A small image denoising autoencoder, trained from scratch.
Model: 64-pixel images, encoder arch preact_resnet, encoder norm batchnorm, encoder depths [3, 6, 6], encoder widths [96, 144, 208], decoder activation silu, decoder widths [48, 96, 96, 96].
Data: trained on stained colorectal tissue patches (NCT-CRC-HE-100K), 90422 training examples, 3.5 epochs.
Rows from block 0 of the decoder, named by matrix and row number. Rows with one number belong to one channel. Each number is 128 + 32 x the weight over its row's rms, rounded and kept within 0 to 255. All counts start at 0. Numbers have three digits each.
# convs0: first 3x3 conv (decoder.mid.0.convs.0.weight, 96x96x3x3), inputs 0-15, a 3x3 kernel for each
# convs1: second 3x3 conv (decoder.mid.0.convs.1.weight, 96x96x3x3, transposed), outputs 0-15, a 3x3 kernel for each
convs0.53:099180153120166117124174116151148140117126136115113112108125121111107104116149124118195125170128115101127098199164113146192186110165173095193109103185141136158144108159131103094114114104101058101098077137090092129123160138134153168142136159162165085108132147142173098171139137119133121113117127109120117050130186115130170117134134088145156191214147123135091071143131091166172197161145095160148052118174104126076132150124103169144151
convs1.53:105108098081097132094116159127098109139106113138110128113099078174152126218199177066067050145115035138108126141162104125140167081121122097096105164109092137067086135110139141167137172183141145188179124091146162107135121139098121150132052100117070086171129137193068127150133129128141142128132131131138139151143144172120134147050059033119123142088077123106096070163139143176132131123168156079146157042103113139094150150125100104131087
convs0.54:144106088161160096156107141129109122111102112118097115090110079131156165145146229118075081127123132070105025148182107131145117120140160199149197164076091156074073118097067112150127077125128100098142148068145135116109069085080142136148102140142089143125147113174114139187142157125143158115127135143127111149100118130077148158156160130123200110168164181112125144134112162107090126146118076097108127096158116151139107152107159143152160
convs1.54:148136186191160136131136117136128154119107134116120135027089093070103130092104111140104149130122169132054120119168130132137106144172148090129132147064106100060085150153162197148157168132132069074094076091119123112111083105078093101140120170149048242182155135127119130224110119108123133131127135121111100099130101109158156087163150109092088070106175086113199157137174095109107082103086138134114105139196184143124102117158135140125143
convs0.55:121117144125117160137123141110112121103107122123117114124140146129117122121116141083113132078074139089123115132142135120150141128126135098091096146103125087126128126093087094089042128126105097067098098117138117115127115135127095123126101103113100118106092136128117124129104089120086032092110068126140104097107114095097104108155146149126154118149166140126129129154152128124113103127123122107112126115084118141160161149155141121129142
convs1.55:070096088093134117107127111112127127116131128118127131097101105085082102097091099117133150124160146105115123159136112135119093129085080101124108123131081135130113103094124142151150116152130139187177130154180145176171132128124135148156120146132130116133113113141114115123129102117119101125131125138124132160121121157128132146111085086152119117122128115190195164117147134080106092097120128102119142121156150131141147096108089091094089
convs0.56:132137106142154128166163080118119145141122124144133111115144134111119165140100131180098153150109171124139042129203137065183124111188209126087155167142207128053080117165141151116133153190133119125111151146086088075110108141106089130109164131128100149091047138057156121158147135115164124119145114117127142099122170102153096144107155121164106148134211129084089146119179155111060129132198134097177098070113175119129121137121167130057148
convs1.56:175141089133175140130190159136133133125135127119111121067122134128110180109050099156119188111129133101088022099147135124121108135177128137149082163151154145138166142134144140111079114145124062152105122050095158048097163019084145143128135207136116225090082077136126141150141122125125110126118120124135169115140119122135105112146155122103136132090253166174167138124088128078198156159159127156137139121180179034048164098119162085096163
convs0.57:120133133085130126107123137109104129094084129099098132025110072020112077027117087105115141088083125104120115091122109086117115101117109087136115085130120090140135078093109085096117067086128077111102073127106089095104042080113057087112044076099037041096050059111056061115110123120092114109097120125077088123074113109070117113120097121131116135117099104120106139085064120073065103114086147107085143090087120095096103069079102061083121
convs1.57:173158189176185196151162159144132132131111122126114125237168130225156118204137109160171096169157131142165114122166159150146163120151115131137108167189211173168174112120117113097130099094098102087118126115165106114142136225180141154130112145138122161166151182134144150146119126120138165139109135117102113109110105124087075122163206161143136136126152116095164168141150167125182188101089138137104112120129124129145134153179142135193145
convs0.58:164128115156126081123124098104118151115118112140123124120134102116119066133166148148173110125078030076106081148202107117199114140194163142157095065134120149104033032103073164115050135109118145124156221069096110111075096091042112134124120136156090161120168152140116157149144168150145133090144148104133122117147125094100042096094163155170155145103143122184114173081117149085079149136119114154096083050067115135111146142144116113124111
convs1.58:187176165154124066169168133154146171104084104135089111093076102151080090135115095122120141138186153094022048082164150111140155116176168168155109129141140147171072135117181134093093158131142116106108143111108088097108109130126150117159177150164086141150135116158087107218127129122152135141101114103124122131167067125153101146152191122075071069149132136100162186118117139138096082153102094198126086190132188103088171175134145138145139
convs0.59:101101100135147140135143098127101134135140152114117136106122172109114159145132166158196082130125086111137075100127143085125113119141152145102147101110123096060077105103122136097117169136152127192106178139154150124088107107094155139102181156145096125121132142117145134205139141171134110132142120147097110078106096063127103128063103124116142121119145089157153159136098115107125106086157077119136065112172108156104183113060077104050113
convs1.59:173146134157127082185163152131129120107105097142120123099119110113111121131088085103074082152119070129133110110145148125150183158183148110146175146137107102107142153109124109117118087086108092155128106088135124079076110059104137135140181254187154155104162104045131123126150121140157135159094078090136178143122103132142117128114121077083098079147201132128085148131144144139110074134129109176130108155174157141090130163097124130120132
convs0.60:066168109068177188108174151122109101115092095132118129132164169132149158124135071109118162078115159100111125037128126009139144118194164023130149101102108171205202067161146050095087057083113181208138152118138143127162162168114159114104129102097147152133162129097129157084134148107117115105106125106159182099130155033154046023127153129098145123141165125123128141174164165097088139169151111131166135065078092134085129135086107105102120
convs1.60:116163152141161124105169127115140132119145134115133145232239134196176160112091072148193135128105119181098119111095049136149125120200119157129153191148163200135148176202151106142140084055110089079096134147183131117118140104113145092103125127104184219150182157116103134146125143130119139136120147132150143187141108143081078116181215128115104061115165075129142146154110136122150187018081147085152169072140125151120155120124158075066115
convs0.61:127186130125142162154149158145135113122066062129111133150152116130158122131133149103092114079092056170145145098124142087139152135142128026060094095142075161156199150119104033074042111080119112174095115122132098180124178177141161120133098115115150138117179140105121175133112101070099095082118150134152162130120165015114173042169204178132155082154097155146137109168158155084190145122123134121154120079126099089073049132097111092158146
convs1.61:178161146167164184172113103106125141128147150125140135198162137243169114120113036166198125132129106171108135115135146126154105078125130144109121197117152203117165129158208105129114121074110091083079179164175090209154133186150138092093090040080163169166164148125088102049120140129112117112153160148125153148173138091069144113172180192170164141149115097090158171136118108219173158122149119127122165120115138108119161141131148103087101
convs0.62:110130142122140147079114125098095113109110120100095093099084103089055075082049079083069120090098129065062078133123146123116133124114118116103132120096137099090116100097105094111109066073095126121104091088091084093094054097090054086079056078083085118116077108099075095091137121102123102086123105093100108098079076105068056102106131134105132142094110119035046076100102106119116111073094112071115128075099136045082099054054083092071078
convs1.62:131154130117114069143189125131133139116131114119127132129101045128146066117120063139106143172124122130122098129141160145197144102123111102109113119121121115107129163159117187166133153150120089102095111144116122134129143127109098126142127148138122175162090139143132160170139140138111112132117125147091115098095140121082146152111132128107078055138137129124125210144121129137116133137150169115196167105188129108102084145156150118113113
convs0.63:135187133176108049135190068110148137099130106113120114142125107130096128142134090115109117153113063121115147147181155119145173105150125093145029160125157077166192103162216104126136062100105084115154137139103170147142162147129155142101113165086182136116153182121133115130103101094104114105096107100091126103115167112061040182142219207125164173143163160133126143106160126103109144099100095158165099081145061116070118116132135091108137
convs1.63:185178182117154158130130109125129128145150134125131122201166134164143118132113151109151141240188126159122099159103131149148127113107121135053098200122066153096128123129131129136086128129066116091068136122146137160202171154148155116080143127084194065153136129156104086156109132134107123128132142154122124115098103141095121089152202164124153190092119073159175201161112111217147149138147120088129160174160091124155143144100121106122152
convs0.64:079140095049145126078142109102131124097096101130133128160159151113105086123103073077100134063087129115153111095136121067130139138147141063129052156111144098153111096122202089145108073136134119214176191161130087191125155139131104129094103078082183124147137132100098106116102126122085109115106110118131092074150154103103000146139192171145183145103167151155156141163157135111146162108119129120145110105084102167120128100086067131066118
convs1.64:135157155099154134117186139129145152117130123118129139218195122157139090133092086109130109185131107166129110180208100154185121160182122104161150255159154143117102134134156134152122142138148108118076161171156126139156153118140090078107112140110175170147101119060133115144104112117116130133128161151130141176148107162098093128123185144080136112096182098156165197165126084163135107111079101078135162134182158153138198115102082120105098
convs0.65:163123138132140143147157092140160134112098086132106136175176214143126128184111088154130159162055093183111115103109132056112141144171185142118076171114149177174178102118172073088042126168144089191131105178208119057034114128118097116145121117070094136089136144117137134128131147130096092108090088108173193130129122154168012132092138098089130136196134137112130098143158150098125103162100150104129171048034086092145127096149151101124080
convs1.65:208162155135125128147131144135129133122133128123127141177203121169182164073066115152157137126116106139026072100148178100103126068084146154152154116147128132159121119147114114120107083110103124115073151142178058123137171134136147098110182135126217250179205181086124157124135131135142125137124124126124118116136145112077088096123140127089088098147150189136160143164117128109086131167105125159138117163137085113197127139143175082090122
convs0.66:102131145065136192071104122111140117125161137102125121167141112150138138137122099122173158106191156103126116162102117163096154161131135114160154073175133152141173170171166123158156146145168112152137103089120118111103144123146138131154148132151160148146155103122141121129167195174159152144134155141142151133156124144128104126111088084116121049168127053126131121097056094136100125170106165145049116143090167147135157157131155116110102
convs1.66:080105097136120091099146114116129127127139117121126122159169156136152153228172171117167088127140138100096071104103149115134124112131136127154202094165181081156123171134149100092172131139165198135141073088149115097121093171095155162165135169170120091114153124108117082182138140158121139149096106108144090133079049103127112165154144118121153112125122115110098095163158156080113141141103159151122105097093098131171093147160121157165118
convs0.67:055094110082097129088099123135138140136130135127128137146150135140155130121147128107118115102101104083109110109140128086128130083121109082121118085108129096084099173153141186186142123145135129140148120168147124162133146150143126138135128150158152147146147148147128140151128140150129158163126154154144122126129130114152161116110137139118121141100086100084124134078090119093130159135121090128094058150120103114138139101120124106127137
convs1.67:150124107160124117145115107129144138144161151151153148145090112142106087170130078116100129144116140144105093135143135150163144105149140172115091163091135158093107123073079094075111081064073104050087099072084090104073067119098109104134103097127111080115101084094071054112147170123153194128109121084128077096121071100111103125144141134110142132101093094081151144159154169124123117163120095177151127123116096096044091151109128147101147
convs0.68:100136115132179166130144111101147139104186186082136116185164136153140126114115118112158117161185123124122045161149109214141116152127133110125103132137143113124111159201174156150151139186157123165164064141128066123129168141161127124149137114162196183162181123140137115156159199179136174166121164163134157174149139147118149149104130054129150139084126017141096102076062071126066124169153155126122097147114115183146117108105099087102118
convs1.68:117114089140114127125127120131136126143141114153128111171175165133128148182125156136130102131135102113078048108129125093138154091115162141121148103120100058075067114096147163089186124134212161150222041084171072065125106077130105128132147180196120112126115103163115093244149144134148129123111091069132125156075119153139122177128176174130144140175178126127123127153154169147141158156103107175158097163148072108159179156148138190171167
convs0.69:140140185122133195126145150127149124109133123102120112135155133150162140151170147113136133122124154134161110121149148123188188126171188094124153126158152120164138134135123130125118137141123102123135145114163154174161159158168161165187181171188138138138159154156171161171069113166071081152074088151157137146161138161177135159155159138144142103122139129146130137128129135149113147161147150130109099144118144170165129153154113148136137
convs1.69:113084061140132131149134108136126125150123121149122117162118133145107130172128151136109099134160151146168128130131109110115118121111129134130092141132114145133071124107162147146191149141162159163196137124167129143158085076092091120145076104124111124108099101118093091114127102091142104102158123128179145178152119138150118130118100104161133131129106120166189152118149126114120089158134138157128118169146135107145152076102112071059080
convs0.70:112097157069125209077079128121104095116138158110151130129113111132134126162143144119143129107151130131145112139126076164145098237142082139150106096114091159160156120134129137161152128149129176116144095117134085116153130105139123143150142138182124128132171134155179140156136154140148136134168209205103086135133131172150188224139121065143159112168147064153156147094098086113082111165100170149090133143134254159109128122107099120144162
convs1.70:114088099075121114118142109156130130139125112137120127111147171131156178247226170154147069105108066090102077089152143128139125163118138095122134090122144062098135129105176122152198075131160072063148079111177160147179154166093100127144163148185104121134135109127176114120137144132135139140096096084092072135120093135134104165164169183127151173082097149138192169137159174117136154172125130140123116100106103117177151182156099164169094
convs0.71:115160093079109093086112111112137131104151152089124138113128106083132123095153137118150115145163120164155112206113131127128136140142159075087103070158173208168137126154144117127149133134117009133098044116064086128123144127158124121150128134190165116132124101122122124147129141132107112136113140150126118107134118137096123126100142065150141079119089103087071124109100128120124163150114164137107097131145170100096129112100142110142153
convs1.71:133127089151148106142109096112105097143142140153127126136133214142117178160147187114118108107163114116144065086106122072119080088133171134107116123144128096108106156107172135096194125088191145128122128098139112141194132101161147125170129130168091119080096075126130098130149153135129108090136126106149109145121117135102115154132176180137181242092119169035084112120128118112152115172122075134077050125098071093089130126108166136135196
convs0.72:054079076068070097103100096068070106091088124124135149072094105099128127108131135078020072099049064127097117111056065133097076119099098074113068109091073121103084119130127076054109107094120133166131093100086135128123100095129129132146100113123100086123096107132114119133118140123130153140123140140093136161127139126115127117079071125093043079145128138092056093155151155123123121095092185107115157113118150093076110134132146120127129
convs1.72:083135146132168214086125193144147123183175155127110103115103109117082090132051046109132157120107128147160174111142131134133131122137149139116122159123130131082102124138130128133105134120136118136123127135129116090092140107139125126105071086076097106147124160173122149102112117109107134108168186160094132109062095095084094116104109100157142177093148157141136119132119120118149108043134114069142127140146148147112115116131128139145147
convs0.73:135150101090127119026110078130115105127133107128121115129139135132130131124140110146126148117161158126049112133160178103105131120137139148187147109136080138128120162116155130136149160109166155161165151108124117129098121143106139155146134150160142163163148125123114105124120132124128114117103103098156104138087098131142120197149102108096093102135117137123150148160129145156168172109094072106131140132176140118098103134133151152138129
convs1.73:164135151125140144130099094121109126127127126127127129174121119189179165170173136109113099111097147132110147113093117178157128141148110123178187111105154075074112177148157148165145166127118161132122147147132161179117122168081131134148138106130115102168127147157118163135148177155114119117153155149152136162169143156150141147102125138114146157134095134038051047102081103171120141162123182120084121118070106115100102104090121146106127
convs0.74:090088061113086085073115122107145124140111113129103129145158140118150121097133153107127119157056102099084167172103124144088059116111133076114055096168082117147183161164182128138155178108142140114171174178165198132121144158156122094144110100142169090166116087114111062117130129137133178147144131119112149166131160227096115129149163112156157112112087088149114170105079168101116144116123131132077131082064099131135141091089140081048110
convs1.74:067137200079127210110125157118138121140131138135156111176142156130116122129112152084138144098160145177117101114107082162113103148180122131114165120086167102085125169118115080106129127147147219162117222128092145115109113183166127109078097093152095102143068138117100173130104172109157251130153156084128125099123146148129130128054159141081144161084151139097139156091169173170176118112147147113149123105118090113085201049109170124106192