From a checkpoint of a small image denoising autoencoder: decoder norm groupnorm.
Rows from block 10 of the encoder of a small image denoising autoencoder, named by matrix and row number. Rows with one number belong to one channel. Each number is 128 + 24 x the weight over its row's rms, rounded and kept within 0 to 255. All counts start at 0. Numbers have three digits each.
After each channel's rows are labels from the 100 images, of 14976, where the channel reaches its highest value: "top examples" is what is common among them. Only what is clearly more common there than usual is listed. The data: stained colorectal tissue patches (NCT-CRC-HE-100K). In brackets: how many of the 100.
# convs0: first 3x3 conv (encoder.blocks.10.convs.0.weight, 208x208x3x3, each kernel summed), inputs 0-103
# convs1: second 3x3 conv (encoder.blocks.10.convs.1.weight, 208x208x3x3, transposed, each kernel summed), outputs 0-103

convs0.121:078129133142126142126147161133126135142153138116124125052121116139126121130130128120144071154118118138120129140084130135123138136128133141129130138125130118109145126124134145082132128137129135132109118139132032133150127140131106130088161130113147121139112111119133134135113121126139087135111130121135137127122027
convs1.121:122123106129121127130147143141143128164144150122138126141119094096126124147145128133137125116129027146040102133144113123112134152128113125122128143090172062117137106082144108144138124153143156123159118125118148111127123102154152137131149121138107108116123196100118123111163148129118168120126135145123143105184178
top examples: tissue: mucus (25)

convs0.80:068123146126108123162126142162111131137155124132148134065127139098127139114117118161124109142141123138118105130119137104134146151128143135103130131130112125139115137132123141098152146155134155142094138128140060124126126139116090122088113126121129111139141109150114139133076111136107062144131117131112130117095055
convs1.80:109115103114096133149135136134139126151139133130125166128139145104137137115138131141124147130149034147046097124175112117166139166118142122099138133105158086120105110093126117139150110143169163122152106126145142118127134096143136128123137119121087124106133199116118149114156126131105155144130127146101139080164179
top examples: tissue: tumour epithelium (35)

convs0.92:129130142138119129130118135124112116119127077132135109128104134137129135112117155132142124150123013122023144111129144149094125122096148122152139140085100023128121134048116137123133144112127160124131096110143129117139140136120121117124132142130140150145123117143126147153125131111102127144122084133132108082128121
convs1.92:090118166137117112132124134093110134113126100142115112113124204147138139122117123142079131108123156116186165118148107099126136110106118117133146168169118136134145123205142156111146131135145102145064149129117075148151132130124123119113136144130144121148132090133168130154101112124155123117152123096160114158140083
top examples: tissue: debris (43)

convs0.181:095128149148129140140130121131116121121148133122119126050128127155099143127124132126141112173127123132127137135110125144127137119130131133134126163129114128156135142131127141098120119133128133124114119130122031140142109148126098131099153130104131132118118101139130128136107130129127069129137130114129132129104009
convs1.181:102129123110134098137195117132143115151142138145121128122121104093123128162147137125142118105126073142098135114179116126114123132150092130142128127105186121100125116103130082145126098142132137119146150137096135130146128082161149133130148131111090121133117222096119111134167194144125155120135151144132126107208203
top examples: tissue: tumour epithelium (38)

convs0.35:076126145144122128149125118143116126128154129128139131046128128121121145121121125146133102161141124137123126133110132124130141137132137135122125143127113128144128137130125140096134129141126140136096126132128036144135109147121098125096128126115119132125136103154121136135098119136122070134144126127122132124098022
convs1.35:104119114114112110146163111123141115146144142144120156126131129090132141141137120133122134106138040155060115112182110116142124145141110124116127126106188104103114115095120100143133099145150155113153126138113143130134104094150142130126144114114090131110134213104113123110169167135107157133156144135109132086175202
top examples: tissue: lymphocytes (31)

convs0.42:130139137129124131135131134134125127133133094144143139129128128124144130118125144151138127125134000124000140127130139132124120137093148127134144127111115015124131134066129128128137145127145136131129134114150131127125129134128124138125123143135129139142133118136133140146126123127135129137134102130132114084123128
convs1.42:114122119128122121122120107108091138117137111105116125106128136122145122117102122138084129156129252100254118123134096119140133113135141132129131147168120204122139116206125141138127122111134107115102135143113107131129121169106132131127134120138127141136121133120135109141117139117158137130118140128141139171149094
top examples: tissue: smooth muscle (32)

convs0.112:130133142136119127131122135123112120123127085134135116128114136139131132110119152131143124152124013120025143113129144147103126123101146123146141139092095016128121136046117138123139148111131159122129097107142130119139139136121121127123130142130144148146117115143125145155125131114103126144124083133133104086123121
convs1.112:096119160137117113135132137097109147114125098133112107114124196143140144121118119137073128126124164114187164117150100101128142108112121109130140170169108140132144128209145150111152129140141103137071155132104080148145129145123126120115132140135143123157127089138168132157104118118153125123150124097161120165136080
top examples: tissue: debris (39); tissue: smooth muscle (31)

convs0.95:099139110108101118105138138134128131149124150118175141086126081127166102089126141120118050105125135138122141133073118123126107172136150143123133091132107131079134105127132133088134131133137137148094126130137087121130152104118085140078125136156139141144137124118123129132105104131115096122129108145115124104142092
convs1.95:121164065190145144138134128134131144128093134135116163101161112108115165148110115145137138158147147131156126106123105134154151107139160117127167092143160188126111075153123124106129122165139117137140157129149129120127134130122081155108131162067120123146140130134138142140126180142156112115158151104144154153122144
top examples: tissue: normal colon mucosa (28)

convs0.37:121142129112143132141124118140121133126140096150136115126096125128139118129116126136147125110141041131039148123127138156062106138064161155124136121073129056109126135029123133130120142117130139134129146133142125125112132131122134121129123158148122149136152139156147158134124119113102127138135100160125161080143134
convs1.37:072131147111158122126118126106097118109123097142106128112141128083136176125116065158114142089176095109167106128141102112118168082124124129132133139135110126124137094186120100125090134128105082122117125118103125140100080108112138109094113145135116117091148145175162126105128096113144165175119137118133156158143085
top examples: tissue: normal colon mucosa (38)

convs0.65:083128150147127143128127123108120127114154137116124129040126141151104136125137127117147057166113119128123134126080125139126140126131132138140127164127108123111143135129132125070115120135125132129091115132127039143141108127133102131073144130109140134115116110136131131138113127130126091131127128116131124125121032
convs1.65:103119113111130102127173130121153116150145145142142129124113117094120135153154155135140118121118027151054116104157121124102138138127103151129126137097181081093135113079135113134148133159150155135138142128110136139134124091159148139124152120133106134113123198085118115123177191145116168134141140137121138110177193
top examples: tissue: adipose tissue (32)

convs0.135:136127116122113119127125138120126127152127083129161131133093119120177137107120138147173135150121010117018150124129124141101135154095157143154138129087104044145139125092123141133160142139130153134136118089143133134152126138123131119132141144140142128182133142135113121154123129131126130126133078141130133062145129
convs1.135:106107138109125098113122094096095111105138085134146128145126177121143077121122109118134114166114155131122117149123103115161126124117123120100162163176168184113117117151129106136156129109174125117108133117115168131121096093133147119142113117119167154167115063142138142127091134107143149124096129138151116146091087
top examples: tissue: adipose tissue (29)

convs0.91:135135129122100122134130140132119123150133084136156141133118128120166132083121136155149134129132000127013138125130146123121131148093161137128145128110107033136134132084125126131158149138144147133132142095154135130133125130124126126130126145148133123171135123141116129148121133125135130136138071134124130058123129
convs1.91:108106119112116120127112093109088125124129102108136125119127154121136103111106111133098123179130219110223112145137096118149145139127167126116143160178124173123115129194124122140147126102158119118112131142131141132119093134120141125143124119148119152166131116133120133134079137110150138154100135137144156155123085
top examples: tissue: adipose tissue (42)

convs0.164:084125154137134145150113091133110119114151133136137129050128159150086137127127118130129125180115125121126129111119119137124127125125133124131114169133099134152119140130117130086101114129122124150092123131121067113114138144126089120087105121088136130123145095163136154139079131131101049129127131109119115127109034
convs1.164:091122129110147095139176117125148128144147142168122145116121157113140120148156158111132128112119084147087136098183135129125121136134110139141127134118188122089116127092126093144132098134137137131120130138115125140138134081161144126128141131117098154140122195105127130134171212151124155127119147132110123091206194
top examples: tissue: tumour epithelium (43)

convs0.149:130130111117103129128124142124136124153131066168151143132108108107146155103122158158144128137130045117031133131129134123118157164079169157126158122097113075136130119111130130134133152147167171144130123083188130129137124121137134120130135154124137129171144139159108129155128104164108132133139076133119110042133129
convs1.149:118142117123136096110162115096075119098143118131150152124138160104146125122101106129085140148121236133231138148133108140158136151138166134112153121168140204130114091186138119139133144139139129133129164135124142150132108117113138124145107138134176151158113115114136118138110126158129128147136142137155105150128091
top examples: tissue: normal colon mucosa (27); tissue: lymphocytes (27)

convs0.113:126132141137148137130124131131129127111134115132123105127098134129121130145130134126153127135118000126015134119129142152080126131088146141151135133089123030126121133037129133125108129113123144141132121133144129119113139131133126111123128140119139144136141137137145157144127144108112126138114133122137126103145127
convs1.113:112125149122132114109120128114133117106147133136131121125131149142173135126131111132101128090132245118240134107125128100130095107120121130148138149158139193120157119185128140136108134128133095152082149127129097134118150120134119122114118135138138117106157097115158122109140101140143156101145147086132094167145136
top examples: tissue: normal colon mucosa (34)

convs0.76:076122148127114128164123111152109124128154124139142133066130141105101147119119117156127124156136124129122116129123127116134147149131142134110126150133104131157109135134120141099141137147133153137109125130137064125119124154120086119090104126097119122133140106168118143137067111138109058144136125131110127121084053
convs1.76:093114117119106105141169120137138127146144126146111167123130156095147130126145145116127147110145067141071112111197111112167142150143145136110138115110177117110101115098124101144145086125163149113140103137137131145137132074150139122130153120115091147124117209113115139124165176144107151133125133145104122085178186
top examples: tissue: tumour epithelium (40)

convs0.36:126141121113138138132134140137134127145139120149134129131110126119141123130126134128151128130128011127018137139125143146090117139065149146133139124092138038122135129033132139130131147121139127138128129130147131137124134130133133138129128146132145132156133136133149146142126134138126128131131104144126141070136134
convs1.36:123133126101138117110144124115115126114155127125131138153144109085153133119128098148092100124134239109230113133128111114133136096136147130124118141145136193124152115207141108159127122128132103121135131129104159128116109125132143133122122129121137134127139145111148110128137103115150189152128149141126122154121136
top examples: tissue: normal colon mucosa (30)

convs0.191:127137136125140136134130138131130130130135107147136130129124127125127126142132143138141126128128000123004138128130132141113117136087139127138139123104127016121130130054132138127130147125137128136127128131142130127125137140135126141125127140128133140138135124129143144145128129134132128137127117139133113095128132
convs1.191:123128126124128124111130131119117140114149120108125126121133118116141124126122123135082107140120255106254127114118102117137120103142126122126125141162128211122145122205132141144125126132125110119108139132106110130129139164117127133118136118120134130119121145108145106135140126125149155105122146125136115168143121
top examples: tissue: normal colon mucosa (36)

convs0.71:092128144151133139135135097126124118122152134129123128056129111163107149126128130113140093159138133141132149140099121152124130126136135132147120152125122134133146140127126142093122110120118136118107116137107045165154098154130096134097164131108125155116120110147131121137108130127150078125156133127127134129099028
convs1.71:108121128121146094137201094136146109145137140153109128120119096090117139166141120114138110099125135144149145117145126120106124100179088129143121117131193171107131110133128080141124088126113132107146149145083135147146087093160141127133140129117117135149125197115123104130152186138118140120157157132139130141141186
top examples: tissue: lymphocytes (92)

convs0.151:129136137131122134132126138132126125136133089155145139129124126123141139115127145152132128129129000125000136124131138127119116138079148129139141126107120027125129131073129136128136147128145134138127130116152131126124136139132124138126124140133126131145138114131136142149126120139137129139130097132124108074125129
convs1.151:112120120116124117120113117113089134096137109103128128108130135116149112118108126139088113157115253100250121121128095115140131122131143139120126150167127198125135124203128131138115126111137117115098124142119107139135122170111124132127129116122138143128120155114144109135118130119148144117103138136142126176154082
top examples: tissue: adipose tissue (30)

convs0.115:129142136131123131127146149140127129144138136141136133131122131118140119112131139124155125140131008115030126137123145138111125149088145129132142128107116029128123131034131131125145152114137130139125122131144134139116142123131122152123116140126158142157123112141137149157120156118134123148134093117123114077115131
convs1.115:130130111113131130130133135127124170116137112105135119136124130115163119129124124158105121151144246110218130117143104131114143096140148126122136136134126185117157122216158130141134122137140108116158147123087130114135150173122146150133131138146123156143129117114162125144123152085174174160127149120154124172135102
top examples: tissue: lymphocytes (92)

convs0.87:133141129126108127133137141132124130147136102142152145132129124119151126102125143147148127124131000119007134133125140123133132153105153135127148126117110019130132130077132122129148144132149140131130133108156134134132126126129125141126123144140142133161125118139120132152123130133140129137137082125131115063119130
convs1.87:117127109133112120115118121117097146123140108093130129112123141119144116115109123128080118193126236101228112128132083125142155131139161117116147144167117198118127116203136135134141112123141122124133137136121133119124107158114151135139132132146128160156106120123122130143111148114155146142111142115141144154131102
top examples: tissue: smooth muscle (58)

convs0.122:124156136141146133140134116156128138110142125149136118125107122136126125134124139133143123100146028119030159130126126137070111123094167150140137126079128053110124134036132123124122122113120148129136122138148125127119144136125126137123137163139112150118137141151161168134129104097113128146122123149130140088154132
convs1.122:092134127133150130107136139119094123120120098138076127115142120126152167125101112153129156102167119098175093128136092097127144060136098127141130153130114126114158082162113146130087121116121051111125125123076085140112098138112135122104146146125122126093122102129151121105152120123148170146145151117131141177165116
top examples: tissue: tumour epithelium (34)